Weights of a small class-conditioned image flow-matching model.
Training: 11700 steps, batches of 128.
Data: trained on capsule endoscopy frames (Kvasir-Capsule), 35.5 epochs.
Rows from block 9 of a small class-conditioned image flow-matching model, named by matrix and row number. Rows with one number within an expert belong to one neuron, the router's apart. Each number is 128 + 24 x the weight over its row's rms, rounded and kept within 0 to 255. All counts start at 0. Numbers have three digits each.
Before each expert's rows are labels from the 100 images, of 14976 (inputs lightly noised), where the router gives the expert most weight on average: "place" is the part of the image that holds the peak. Only what is clearly more common there than usual is listed. The data: capsule endoscopy frames (Kvasir-Capsule).
# router: router (model.blocks.9.mlp.router.weight, 4x192, trained with AdamW), inputs 96-191
# up: expert up (model.blocks.9.mlp.up, 4x192x192), inputs 96-191
# down: expert down (model.blocks.9.mlp.down, 4x192x192, transposed), outputs 96-191

# expert 0
place: bottom left
router.0:137143085146085075128123113137119128144130110146136158097097119152132099126147130110149159101120107132124099099129114136091150120162160145102140102160121151148155146103147103103167081100117092162110143117146097122100144144104118103108101113111140126153095169095082127114141134124112092135
up.0:109172140102171142112109138078107102112121151145153157150133113079134171123126169114104131128160088096149137100130125100160093103131134150095134147120107109128165122113108126126118158134134114141127111129131109145117121160141088153156152125093122142125151128148113099092099074115144127099
down.0:146062117134089142129172113142131153134150121103123079117127129175137115135126115116156163156117129127142140127143146106110125134111114096122123126100161128118142121108100162125116183126123132156102110094118120146165087139107160126111092117182119132123125085114129154105166132125101122143
up.1:130122129144152142113139103114150096113119169162108169085157135139108145154160135127152154148105133106125088103128105136134135133121134165092137098190149132152154151124134128121093128123146130106160141117153160111162134041113139142124121083158094111149072090127108130156163111102137122140
down.1:128150117126135114109139105176088092112109122150136147164150101140098123157131105146140109164140164157070165149113139139154139080159112086095151149139134110093121132128154117152125123116084104137155106140152102156084143112124124131131131121128047131132114142117111091110136164128135146091
up.2:123102132111086122153133162149089095108191096122186125131119081125142105126111151158136121148113120166131154148108160135152132095144138124103128114090149134141135105125136147098156096143122119142107115124142132125152135131143159126183112126140156100093132100093134124099158101127099158115
down.2:165113160117123112134129132110146170088105170078079137129115167144101142155111140180142095184128122094144135156162166157126168134139122134132140138152136124154134151115121151161136133120155148106124168121106129130121125125123138118096093097140142168092143096141103111151122147129110099137
up.3:162126140159119121097129175111120143107111112118127133133163128164136088109108178135136072157151115149149138074079115096127121153159109136063110127092114130077099142134133122102121111156110130080063106161117139158133164098120121169144131150107160128126144124147137132145125141128109157145
down.3:127131129143128110168124146183105183124150128127121102119153140135159148130143111100110159075068086107103156154153112154117118116116115113123131174148124082107167155108137129104116145136131169186121140082124139137091107121111144127117141139113126128126160130182118105112147132165115121081
up.4:100069156122165125142090141142101131103111127161157120159141129103170092116140199145097141134137132111133129148133133115162115155137137122122120122131082149102152148127160136118136114168132122097123127152111171108131095084119122149130149133201088076089156080139169157116153099123153116108
down.4:115106157115101095134141129148128141151102153079126154138133130157106156101120114133132114145145120182120102128100099112111146112124121142111117154144151111156126135151134129146159076100170130069103103111115106124118103115146140137096096091176127163152174123129141116116097142070129138123
up.5:116166159107122101149136110119131138123136117096110089143155131156094125110094157124174148115132122107173125154159112099141143141108095134100125135113142092141090107128134148078139169123123109161131099141137153153134120088115156130099103109144078137115131095120100164152124142117151105134
down.5:132108128105105198108176137100155119124100161145154129107133139100159151153164123149103105142112135119093137114147140109133100110140147094144083108168114102159152135078139134121149117168149101123125142110154113124146118150127078131113139084094139136139163132160100170147126132152092136106
up.6:100137143152165145139120132130141127119158104105113083089115124131129122121106157131120146107152107162142175123152144140143094124149111142144159096100127136160154083125178122082115138158143108110101129146109140172105128177115106129153162126132110142147151119144136152106166115113155135104
down.6:157093114090072124087090124078102119131095127135132167183144129141123144123165110092139116136122133140139098137121124131105103100107126129153069126143135160140128146140120099124134119128144113160119108109151111120155135097119136123107106110113170119090085134122145125124092129130116134137
up.7:131149144140145128112105120163136116117144116124100138119192157088131136142141154147133120164091138174158100149140100170125103128126090104105095106134131104154082107156163151146159122120132150126136143153135138088119152120162118166149112120105148115133207105109134103148124131114138127154
down.7:149101147107153180147116116117136129103109119118187129102122137159085088138115120079109174115117145111087113134132130122152137094148141167113121114149113179119144132124097113114108137151108120085133057117160145169143122140142107103138118108156125134136119193140112134143120114147146141136
up.8:135106149123118136147102125112127120158126142152163097091114139094171145113160163133125141139137088140155111096118156109115171156148131160064154131149156121143096137139125095098153099115121122132128139143123093094084169043202105107153144184157099113131126140147138112116138129135134171121
down.8:135169103120119130129125121131126123142123086136154126175187166136111112106119105116104124109140120085135172152144138116165131088161122123193132106118128102118129147115135142149101117128141114117138136147149164127073125160093118119153148119087147111165149113149120136123136150099143162151
up.9:109109137133143127128154149126117168153156146115137128138191068106111103102100114119132093133135127111140135143151125162101133180139137150172106166175100142147132162147143136116117151149167129095124156137171126155119151168093142147110145124149106113159130092123138157122142093096089156105
down.9:121140125169113123115150129151118107108124134130115106136099149134123136157120121144093135135112117157137140089119089119124073115142140117120153103108190075142183127118108088134120165157130121110144123134116149122128103089145094161123167163122148116078141115106123120145169131132108165124
up.10:092140163120151171152172182094104115117135132117106124155084112114155148157175146117136151153109170167150152106131131151134107153118092089122154142141159100142151112160167114126120117134108124169115115128102102115164141130122097143184184115129129115108159134113157125138054089133152127120
down.10:121116130149132069094112102153160129100132130134145109139149140118121175095120129137133113106136133084125113121136100113100137149129134180163075112106124115089118116134084156086092152127185131099105167115158168153129115128162154126078105159155111110119092090118117152109221118134167156134
up.11:183095150111118089157146181138068167107116137098162098119132107107169119109140139113127166132122123113149141146162136137136165156126092118119147124098161168176142107146130140118110136150137119131099146104119105126087161127147134137149152154159133151127130125114137107121152108084118120107
down.11:143157139164146123143159128134165167164151126143127135107117165132093120156162113145159141093104126141130134107164120074154119147143144136100111147098109111123122134109112100109144160131118131128158145117097111126111080090155131134157152124168119063162120146146084151138143108122142098138
up.12:128148139103151178094120129103067114093110135178143088147152127115122100109112165114130129139103101159150161122151128168156138119148121140115079167103131110138122101130108126097139149094168119151121119126113104127145080095118145096092128112132118137137130095160144146130112140127165189117
down.12:159133099173112147111119119067118162097107143105118140098141093109120131091162161134116055136137123126116109135182143152085152164123118172102106120136128127149098152136117069114116140121125119113105159089134119116108143111080142153165101175145113131157093176130146133111115143111111121154
up.13:150138140146134131128133115117128092136118111175088142126119140173128094119126162145156127099166117142125131130090145124167132132105139096116133131146091115109117089125096096067148142131117106113128161095147154144143132119080101158137117133147128112163152094149110115133167113130157140103
down.13:119081106143095144128148131106082149111159114132111191137157162138163129116159131177084086103107161049123123162116112166126108127143142149117124142158155162123163158142141157135125143119100117106137137129114086133109116107137120156186118088083112106120104134150160126132098103093100086132
up.14:137136104131134130104115140104099072105111133108117111132172122125111128146136107119144131122109160159116155089066122103124076120169129115093099142123126151140118143133169110111106164125110100108109098162145159111120085131158135150121092151119158133130126120149077140162137125094126143157
down.14:140157140121114168123086080116146138172126144103119139163150143142092109146104145093136137069078160171128117126155140167101130181107123118144089137132072151112105150136072144093108121132164169185140153088171106143121128135171090109146107121117120126139115124075107125103138116134114166166
up.15:110109130135139158159129142120103132172158135133110142103128118142156104127146168133126147163125125132092111116106129112119115151116123176087146132122143151093115139153130146161131130134150149131157134133074107161116124059139113136169143154134149117099162098134199141158155124136121133137
down.15:117092140131135127124088120162093139161133143048149133090149154137099145111116123141123162168111116098117128105137126136159152159101129127155148084111138121123146116117127118135126147134114119153101116116152149122130121150130122145152118124147102128157175149137116110139097151145163140157
up.16:111141153164126164108129114135162117113128145132135182140115105136099135151126071100119128137174144141171159132127119103131099166093103150137089179125099133142087108080122145114147106113096145091147158112102113118106134065162146126138107158137107119136143129134109127108166157107171113127
down.16:123118098153161147159120122099174093123120125114146048149144146138131140147118135115123117124097106091147117148177147133126121124097147094113123131140159153162164172168125122117130131123121113138112097154115144133135112101084100127126117112155103118165162089176186114093145153161139154137
up.17:117129148132151096099100124114158121085119130131129132111110200125136167142111076180139130144111137129122167134116086158144138151165188140109106136129141139100143097073125125115149108148131117141112154127108072162118113148158133144134117123167159127150072147137109139119130139114128118086
down.17:145108116133133127125089108141161151081114146113133134152105093124109128155153154118098119125098151134144182112135149140117112153127116171148155095087113131154124139123120108098144164153200125147167103119156173155100121144201145098113181151099147125116065143102153141128123066175123108133
up.18:138128105129108135131091126164131112117131130111181128129133169144135131109147142139149147110119123074123135121153132107157114140182115119137150106108133170125086120163137111081133127173165136145101140118121162106125131177126165140109163119096171126129180104142089142111143163166153161100
down.18:157107137079164180084162102124164149134133128135100116194097089132138147119087101111107167132146090136146122160106150122132115172121142090129127154102083145126151116147124148150120129122096129144125119088143148145103123117154109166103095129132087163112129115118171113100117126091148151171
up.19:146121110129110098140110127129144171140104176133131111147138137108070118156126152118156125108114124102180159130127148142108122147118142117130129127115070128131111161134102119078138096100129157111116120144165158113152109152123125124125128139117100109085116123126140138093160110105173105127
down.19:114171136145116133161057155079150081140152106096128133133132126144104116143160100121135107122128100107112140148169096137084099117143134107084150127112140092129167120127129143117133116142139139183133114170141124131115141091112105141163123105134137150151116122103104102163106180123122128110
up.20:130135134148127087101182123114136133087102126136084120138150105151122147114138143126140134114145147139119136120123094113117121120140146129124097110152114118069151157130157186136102147153106095120086116189096072126139123119137121109084090143163095130107158154102109133133158078129144132153
down.20:135089113110118135103119112143151105121126116160125112141117137161118169126129162161158140112144109173144120114110120080167104139127131081101144178106141119155132087156110072128112129116110132123125128093115134106094122118093164161145130126145167125156122082114084135122144115070117143129
up.21:159124129100119110072135157131133150141138139096127129167144053083138143141113138132144141168142136102116142120169110108140128149147109089138146094139154154101097116170146129119117120158196132099122126094124138115167177183125128120098167116134100174138129130107141167147148107123116148125
down.21:143136152139109120166150112134102104091131106087180139150119205131134139123123139161125114114096132130145120128109146132141137127172126136167147164107131089127134193101136082132142124109093168127167133119119137103101148113118102099136120125105166120126087134099107126098122181106125108151

# expert 3
place: middle left
router.3:116101164144141128079114135160121152154106108131174096132124126128142141104103145158157134110113159114165112135118124179133135145126111150103128126152095177114145126112173128092121093131098122117099166109147118112117148154167123126161111131133147112114142127108164131117127105069089169151
up.0:138143157151104097140103136117171127132139172115151137116114115133111132105152140114104152156091122129154110124168130121159188096156122106154139118114129127095175150130096139086100105108077092130149138127136151125131088124125157099151170177131128135136124114121120180122150113113120149122
down.0:127121082084136098183172144132118111120148132118121117174183160118109138146110119142178110105123116118118123150129136126125134131133179114107120144154159110140076126136130145135147114137161146114110110117117098146146164097113102130121112077133127101126113143124124114106116129122128091145
up.1:142164127146125102139105104145088138149132125161064117125153124089135133140077125160103146160107154150107108078131137124134128142123156123127113135135107117102121130146142155116119121084159126141120155088138124117111092147138109114143177108119128171124107197138101140172166139127132169151
down.1:132117129121128151134147151105176127100148159141170133114090142161132105097204148074099111104130093076143151164146123122120123101103096130157164095158125131127139129092127122138146115143107102096134140156117143130122146130123191122148071166125123111131142073124126136081106109141121076119
up.2:132160119165131132145200155141148090106056145167135133126098167115125158118131106119152148141112170072124118155148104144099181168123102114125165149121125143138116094157111135118123104130092149163110116139145145162110110133104132095080083085091114130109080126133149111112119110093119158149
down.2:147136149113160086124055109151140153164194128101114142108150126124131131137115145107107147120166091163142143087097127116163110124163159166119103135094145135091098148067146069138128147142138087121136129115155092115141157110106122161198136123178115134151176116110105114127096119123140113099
up.3:146151104093100116116142152120175053143089135130151101099171125155139142148128135149125126102113134122161127112107144128084166122116104133113131102129136130151099108157134126119134159114137153115097096117131124092154111088113110103100128113076142086142151146126154090116127115105140133104
down.3:122133167123175145123119125160094179125177131141116134125079106101068143134165134097140124132151135111113109125128138126161096148097116134130142153135112137133143160081081125133127120133119114129126143147128107165124132130105129123156089136169113163084141094099105127155116136168107126117
up.4:109140155114100107133130143136157118166095114128106093117075090169101132117117154143128135109112112128127106117124125124124132128133154146166121118142117116153173108084166091150164136123092100139111134074120129111122108151064104101087106128130087140084123134144103124104147114157145139112
down.4:146126081173133140145115135090076150075127139101126131120153147141137124132092124124132089128105134157114155107087119115129117086143125101102126134093156112135104171153134087106144137130168100152141093158158122110147128119120094145108182152125140133147124118131173140163127134131134142122
up.5:145136134099081091144126163119131132158168131107111154174138153090124097137135101160113127133173133147127159126109095099094152090161129156128115114139135105122111123121129160132102135119157081058132141173082120114135140098163120093167125148138170144129148118153135127110131131133098117150
down.5:086102124122140183134150126155102146094132159184149105096131091184127121128108125106142134114133133095135089154154194157165118165106133088099125143113126121127152128116146096136140110125122145156111137117156143130136125134104172147128112125087051118154122125101110131145141121141165133126
up.6:156137150126191105103155155105109160137152119135173142108095102101144144129139124146133137115130123111102186155135160123154141076122126134098134132107141100123083145144081108107129139150160125125144127103153144113116131167133124127118121117139103107135110121111148119161141119162145103140
down.6:128124119141079150125088100128131116121122118114090124145168154135142130134089129142136119148118151160158071057094098126074106172113120141160111130142146164163131158096162117141123130098101133112107130167105103141135126107141144109134107146134165166102124120128118165094136139126105138118
up.7:125111144125151100071122119124095150115075142141104117127115151134147174125145149113150168103134099145134098107157109100108171124098141087151155091072107147119136115141108132105085140102190144147106111129139106137102093108130100088135132095124144151085105113133107116149141102076116168105
down.7:144113097127114160167124136127166121134155111173155092116143126135157074131132123143098119119125168132111133103119155152123109148143118188082089153128155139124137171120141134139155091116090159132127130141097137095130193114134142136124110152138113104157122132130120124141105141139186097116
up.8:143120130095100092143182138104146123173150106121157155123157163090088114162133151105138138108182105131138108116138123166134155119137075132144097142112096119128126129134095119142121130100122122127143169136107167149157122104101133172158105161119126144162116090165135116125117177145160106174
down.8:125152135144160128164051106155108144110114133162118119135091134176125128116138101180166127132103156129141167141165152139117117137126172107111144126128201110136117134141131129140103081129133147141086066094172083113105148142169125102076147109122111134143127157076121151151118112124092149097
up.9:123124159109151141131107109148090120141144158145114110123140119182140108081102167124162121113134126125108160081087124106149085140114135141146111124110175135172129138113096122159111170138147149106091169153126112137117180147142122111116106147100190133080087137120101070153093155116100154159
down.9:143114120125129141109122133112135168130115119078154103114127125116106167155143137120096142150113106135158166176145094121119173111116151120124104118170089114121129117128147116140114172095125150127158104088101156093131091121121165123133129108103117113138115147116159144163165119103156089141
up.10:107141134129128165140138143146109129168161124101184136119117166149178165117135121143173123120114138124127119122135129121148140111111095127097137127103108136210128155111142124146127062104141130145176102111156065123121135137154118123146090112140145112131109130132124111112131163177114143100
down.10:120121145142131074135109124117140135117075150130053099138133106134144109141105138153072121174120121147124148133156122117112106175146161085141177137175147151092143073132113143117132191138115124172105137164099156126122129117138078134122177107136117144128119158114124153164128096087151115146
up.11:136129133143153126141121085100158090095107132167149121120113088115117105125119173081101100179107121177121152153116119147128104107094109114120110103140168134149127144107103139152088116131117090147141103104160143141081141159108151132120150114084146163134078109174121121074139129127150137105
down.11:147147091104135117112129105114103146162103133097118190143133151152155143108153095148130157100152127113099133129121122083108140110157129114134156108123105132138123127132128128076174152116172149143135140130084140094151090129153111117120116130149108099132161150088144130162089114098129138141
up.12:144125124198112104125117138138123101123095117131081087115134201159132099164158088160167117103171122135141131122134088126114146089130096151128108119109105099090088096151141138126114144124138118124138170118098074193132138129121116126104143116068141155137125088119109132152133152148140156119
down.12:119137151094150176134154132156102110127139162162142144102104073108132150099115129115086094117116151084062137098130158142096133160113144086093127120128102129168125191137187136118127124116079143153126089124125152118132145107160095165138154156143117148112149123128134123114142150159154115087
up.13:109193140134121124128162098158093104121132144155089145111107131117141140119127140095137111127099148102099135155150184115054112097109152126115151138120122089140111165139130121156132105123160131137185113123130148142115130118154145124140121087124114147155131136113118140123117092132098088109
down.13:155070129131135132125150150097156171168126127134139132108120101142131111164117129142112122157150131169126130088100055116187121164122124118152126091106124157109171109116126140125139153137119144152091153135123106115127107159134080172125101179110118139091117092139147106124117149142190163113
up.14:087129185144123095113110115118119168115145124067123174122130135119076101125135138135127117116146088116144110130150104117118084090113117128149118115170136132155144147111090109113151097122153133107165143158141153065166122129089139149142120098143116114084106144115114119106153165131097122129
down.14:131175084116127165099171133101137100106121113188113088138112128114170155145135119098127142139128160142116134157127128151152153156118157142073122185105084118132120120126152136177113149134123087151094130108103144145093136131130156141114115117126154120142158098168142125149108101133152128125
up.15:162118100133075142100106118123116110133174109143117146113093101141122124129125114082107101129165110181138146113099173110125120123125160127177143115132133129154121123132119140107167132124169087077165160138152141107111141148151133149103136146070114117126106115156126136116159129157130141146
down.15:113119137135161081149123136117138153138092138104143116111158156087157105114098155157137122149084198057124117092161106133156139123129123106111135131111136102105097155095106118147085119124083135163120113149122085124135117136080146131134152097171134130154150140138115114141145124124099110095
up.16:127130105121170181151134143122111130119112137133134122115164089060092088126147106122108098159126110146136127127098088107137133118135109101094120123106157150133087104115146112148137089118115130137135134141121116105142134131105087132129089120076168116097104109145154131124112159134112094110
down.16:105163123106104075090126124116184137115163101144108113134091150196153130136126129111131165118140128122095129133150142092127129162130128153151132142106126133116132159125120131088132147130107109130092097135128127160103125107162144119145150124156082126160155156094069135100162102140141132129
up.17:178138111142170153152159106137138118110123177178139118142118124141106130185115117157156139143121081126128137124163132136138109144130129136151134169127120153067151144127132135136126133124101100170105130084094113104161137140156121146139158141120150104114158132084085122106138114107115111121
down.17:065162149135128122127120103113119145140150095085134115133125106132132111105185153090113102134134121160132127150128126134113152112122145089120138075170192095151107088149083084118106110131155140095133080137141149128148146123136108088110097110117106153160086132148110137167136148150128158121
up.18:085150103142103086092144147143129128164199111121145162137149133144141170128114166100139103163171135146100123117134141105146135175143162140099148136135163136123081137112100070124140171130094131160128102118129149144157133140152119164112151144106099098156120130107136093156151110135126137180
down.18:157129138100128136153101120097121143107099149121126104124142136101115076123144118140120145120085148129151122105135136119159134097115127110155093144087120099107161134139120171106110128114135143086114150123131101102124153117149116081116120126115159156107115152132111159124088164114104122092
up.19:071111106151105108141094061131139145152151119125125118148155132102062110114138108172128120129157176123133115134108152130115152155114135148097148163106097131158117116119097117169111087090137099140122167087124098128120138105104131134161125115180080127135130123152132140140105154108127125137
down.19:161120139087103115129174170119142107103125118149080106127095116169154147146103148121095140137111062134152115129124109115157092130128123122170133117140144119130157111099157132085152159124119160118127140146126146161134152161164114146071143109113161103155139137116098113126135107123152162145
up.20:130125069116122097120141112134126145137092125125099147126126116103146153123119165155136130175124115135099083088121104118124135117109105141101126158104098130099117139143096143111116103083092133111144080105165126146144152143126112161147115119089132127145134096110142150079189111140146130174
down.20:120125149136134141140139111123137099123140133090108133119180163172110125128141129108117134089095150098172157138165119120116109132133150115140117102164145115151134128105141107131144129167123124102122147131093142106112066131090127118119155128155133106135106145117108104152073106133124118111
up.21:109111149102162166094133144139122136160127128119145131185118143122152099155121117203131127135099113125187146110123136131143140091142151110109104121135163149139108096134126180139165114109138155124134131101191159137108127104149131134098146119167118127145114115142125099167119154105124141050
down.21:141151122175087124155174146141134133105146098129143131088121111132129114132144145090100128117148152117115136149113094145087119180140114141149131098123105115089127170106139101143133150125110077115139102108092100112175092180123148095163127130101143120130132140147133137109161107150161131135

# expert 2
place: middle left
router.2:109140161147134116138129110093111147142085117112127157116117143135137127144092136139127142139085186136147155155186169142136121139093133161123093128098122144117139162142138123110102109102129090147094089101109152089169142157146142162154124101085122112102084074162132138106147154173150156100
up.0:095103120071094079096084121140110103157106151148106121101129127138149119149127086112150153149145131114105118132070145146133120096165151107108120118112142126082164167122173119157150119120130100128145135139112134122077142091124109117133116109155088117162128128103152108113156111102126121120
down.0:146099200135120126145135147134104129151116134104132111123131135145164142123092143168136131154122101178090140114140117122163151146109124114102144156173143167126141100113131121154136109144108139082172120125171157130153126111100079141116115114135135116132144122117147128128103151127086127159
up.1:125117120096114140146104157109166145108134131092139138114134136158151126137149114133175110127093188132169145160099160131137147123148130085147154129121151092106115132080133106130138153130117127112135151109118123104131076187139139178136127109102092137139146122106136099113072117119140169097
down.1:105102132112108108161124118194125130149090127107074145113120166081115123132127130155103181128147070125136119114134104136116140108112116131161134125132153115146160164105166103141141108116164146137069111116125116143143162128141099092099139146152105127085148152121095127124144165108108115142
up.2:105108105149140136119160114098116110148137087116168121149135188163146169129163139151095151110167134110098150142132147134092126048144111157105125140140081115147098124139113099114091182150170153080067164128100117134128124183142125141179147131097132129102139097135080155114130079138142121159
down.2:136129114125120146090116108135137142128173145109070131099163102115094116112114093122155078158148157163150126138113108101144136152122102155133094147125129138104109146129119145140117110100107124107193111159158130136143117083140123129088097160149120140112129147144192116121125177139136113122
up.3:123094117114156125136193175071144090117128115111150126116161138151092114123143130121145137135095119116117140152195098167139119129156125169108133144135160125162086078105128148100132108140092117122097092180154086153112137135082124173151120124155086120135142110126122116127159127122177139155
down.3:141150125122116153149083119176119145115187118160109136143128157093152135160128090153095152093175121131138101093093130089094124128123152109180133088124087119122126142139112139164094141131168136117128142098131166063166098120186154071095121097103149138140102166113158152101104123103115111115
up.4:121181100119098153143070133163092103157153155158160145102155105122130139098099134148146138119092147096136147110090105129151115133122111121103147156164136136150129132130145137129175160144170120149138123106127152100128156103117159136141136091108104161148132119100114108099142116125126153122
down.4:146117106135144130114173123103147117106136106090129120145083153133143101116153141087136108182149135161111130123158136109105118108133174104119104100127084115113134156119131125143101154094091127113149120129169137140110132161151083134135107117176142101118135126130132142102128106111097107115
up.5:103137105163184146140162122098111159133145097112124098117104127113131133146120093125084149102177166138134109152086118117113111142120101146118133153124129154133132102094104102093110096067161092126098129142154135117114094157142093101138129178111110136144110125121145123117147088134101112132
down.5:151091133100142120101126124140150109110133127096117146111127142168133120108141134135154101143086133096114151078106151151114161097097142098125092162100111119121112177122156139089104145139126134125123132115142103128168147077128181163108113150149149104094159126146135120167130173150113118115
up.6:130151111114108125099109111143122112149089139084139114108165111092117140151148162132102160133111130101137133106123145117132162090130112158144142133129107155146119183103117127107155115116139110127129137157122102170122062122134109179110143160083128089161129160154097101157153153110155140153
down.6:167113130096083105144173129136106103086113143097091119100121092136145065122145130166126115160145159136129165152113137104107131119118112112127139067158124138136116109163148188133116114133082146105154151100049116132121099158125124140135118113113136136119153139117114121141110133128150125166
up.7:140135097150158150149098130148065159126159157105087133154134134131152133113114128117169137146147182122133127137131120136096123173111125125065129151100144179134159115143147116081108118171160087148145108155134112124152139138148112130107172143103143092151126087109143123083154098084124155119
down.7:133114162103108114084095134096168146153089116139156137140106115157116114142139157147105180108150140144123158099109103093129138129132119158162115113137120078116103133117123121190136138100089139095113181163166132151109141115092112156159057104158130124127099154166102131130101155140130135111
up.8:135116108129126151110129134136119170079090110124131124161115165142124114131097131149152164128131128162187101142159168141128097126129115111118154117175123110083152085170121108106098140136138183130128157111164120148099112135169127150125128108179141127133111149155119113137122117161141124131
down.8:125087138110114096128120144124132131169153120119150112093170133111148120129130131142105106132110100085080160165089094154149182155139101092139151100106176147134127137144128129129155158141138093183133131129114119129171127127111106101186147141090099133081090105118191144137127127085111133119
up.9:153082078153121113126117120192115140186111141109087116133158111106118126138135134183135133071094099113133116106092162138177146139132128086130093129122073116128138120147152142152155117148110133127103121105134095167126108146082139122151167107130134142110130131144113111112094105143139144127
down.9:134165167146129146127123120101119106060107114116124155135084156187136101095160098100155120168120099121106132112213104118114138116112114168134147140176143121143127155093112126132092174100134135137143136113154126130123154114148137136158144146138107105152123124121167116112144132138112122115
up.10:138136096135130063098150131134181102080136104107119172096169125121116118094134139101116169121139135163136119127151125155162166175137116100133113143154133155110112135138113109169123139152094145082116114138168115096120137128149117159126150154123123123118142104143089106118179136107124156159
down.10:117112166083133177151141123123068137173106171164176101148095124106128134189141132151150132142121157111145133161079136120083107080116186147131130102122152124144125138114164148126122111117151111147121119139121113122124096105110107091090094107125118126136144135109154132137077121149135124080
up.11:142091125117117153123109107118173131120080132141158151129138120127114125118171129111140141094144141107171165104119145154114130099104157097108145143088120116127090083115113096142164106176117176168093094123137128062130164136127152091155114150096135114121135160121122180096146111125139128136
down.11:114160100157168129106158135166120107122150132142136116137114131163126130150170091156136123143132101154055148159161121147100193101139104135132068164108145124138108163159130108147129114145149145104157133094147103159131133107130152156100135126168103123136110135114143132182116156154091119117
up.12:142080109128180105115142150119128152111130137160129117142135115122164129120115106149084134114141164097142123163108107111159145145128095140138146107107094133138163131080108143091132127122136090130132110165151142099169039125151119155133193151180141113130135106149130128113170163159123143098
down.12:120119167141104114147106122149137139153128142086073139123111162117137124142135188172149119120135126157114152104112139142104145101139153145123106165128141146123099072146085140136094161115123140115088159150138102156138195144108122155098094108114141125116134110143123148141121126114139097098
up.13:120125131127120153088130159129125124129133109152129136166101151190093131119152108134130103136137143106113153120112137104112151072159149102122090139114093148130089099095134120092154099156157139100176113177153129145146115170117179119116131147128169090193100112136117082118115122159128126109
down.13:113124138133138111101123148075154149151136072083157104093126134132155156128069133121116152131112107151132079149108131123147147143142108158118117131110124100116142088125126141149114108105116082118100185125149125136120136128132131124109161109153071122115164130103136152121122144092123164148
up.14:128133117125108145144091166095128150110093130103156143145108125166122116127114115123090128139158146135147100129161149147088112149119097118136170192127158141153120154146137109139113117136109135110137079109099125115182155118117132108094172132088163119114084127166151131157149123122093146117
down.14:125119143117158119065178105160099137149122112143103132124129093102122169115145128116157122097160128112123156123115133120133170115125109160107117078134094128106131116105104138115122143146144107156119096144138145144093109117147161153183090119157102129134145118096103130134096111132162113125
up.15:145120172136149148122103095124151151131142182148106144130107139160113089128138101148139116130147135156088103117156138092131123134151138144114123123149145074076133090102102165118103173109083112118131152139133124114180120124112128103168089118139152126118139107121170151117148107095153162091
down.15:113128059152089078148141154077062100143118095151104102136154082162138131112116122099133161122147112099132139131122112168115154097114117135126108097147093156155132124109132150147156108132161150168115141126150131114146133115130166174104140135113101147157124138122096125108129096135114102163
up.16:154088152132165098144097129116139111139083111110144118117132138115119135131104135164102147091130160132144159124141145151159144153188149154098112108107109100112122141068168161151119098129129171127144138094137129134125139124127166147121156147117192151145125164161121117112141126160117129114
down.16:139156087141125110132135125139063142111101120126147134145133108103176113123129119128141175136112143151146125153112089076131162114112098118134164147173119093163089115169124100167160163153142122155090129137127104112118128100111112167127118125110131095124082135131105134188077180135135132158
up.17:083097105132120173132144091115146133101164130132148057139115142142140098128140167117095111141161088146142080086101100092119139126150090146120102112127154112113134104135140167101111104094103122106160103113128128181138175077170110141138128093142152116128167130130132102119106139134127159154
down.17:167166094084127103139145148173111145143114141175103157126126116102147161138125098131157155121128161156146128163144108140138105139143161145147184140127097137102151153106113100149113165135119102166150146145103115097127072132144156155131108129124101108114102129138112153160145145119144105109
up.18:143177139094125136103138137118141157169099139166162158118129100105128150143144132136120086146109124085175128083099102164126079126129165114129100112102081132112165129087153125111149157141138128103142131123167102080097134170161102150112123140126081073112120129122144142120170133131152111117
down.18:128132109155161144161156131108130111099117111140115122117147158146143113120100148111169134115142113148133102126143141129111181106125093164126103119187145113157068139125086133119093129130111104159129121119109130156207133095093154109132123159133189163105123123121096107114154102115096156130
up.19:146163097103103110137142140147154085134187147119134114130156152158162133130116121101181115142164153127149172142134127133114162111119124161125134143115109086133137123102147183131110126120120112119118126135141149144106139130142133098128154135146135135150128127146097142130154119052138130155
down.19:118094126148113112061079134082091152157140122113114116152099113093133132133121155142099121118139097138120113135110109166141098106137152113125121108141130149166129115137068091121154165141141133099160140109147131056155128129112130144119139131149108138108099141160153153119120106146116148135
up.20:126103120122146123141152088164135149112099181150151148181166123140152147108156149130157142127148113115146155129141140108146085127100124148122120152101135146147146147095148084137176106134081168141098124136106118132075123105122146122094121157189135120117154103113087124168142101127139143132
down.20:114096112118120110109119116160088147071131140099176120115133135124142109114117163125106150153119065144153123136110107160132129102163148101133134117130130151183121157124133138167095133123135096074123164122124124128109186124159137131140102141120132147103163160124084150158133167141117138115
up.21:108132105141136125093167149111120087105138112139149123105128121087154150149145076157124134123127155118158187134126142139155132169154106139130142138107109123148102140108138156112117124138140164099103127174085074104159133110105138083116194135167132110161076112109103123149134147174103125090
down.21:158104140129107112138129103119112143117128133102125106117112144104115131082118178134103131173151111133141120104174165155060109126100115139105129141144090147098159093146131111166136126117100124163117136099131177139094130093088105179106078139131148109100156118159105135120131090068124131165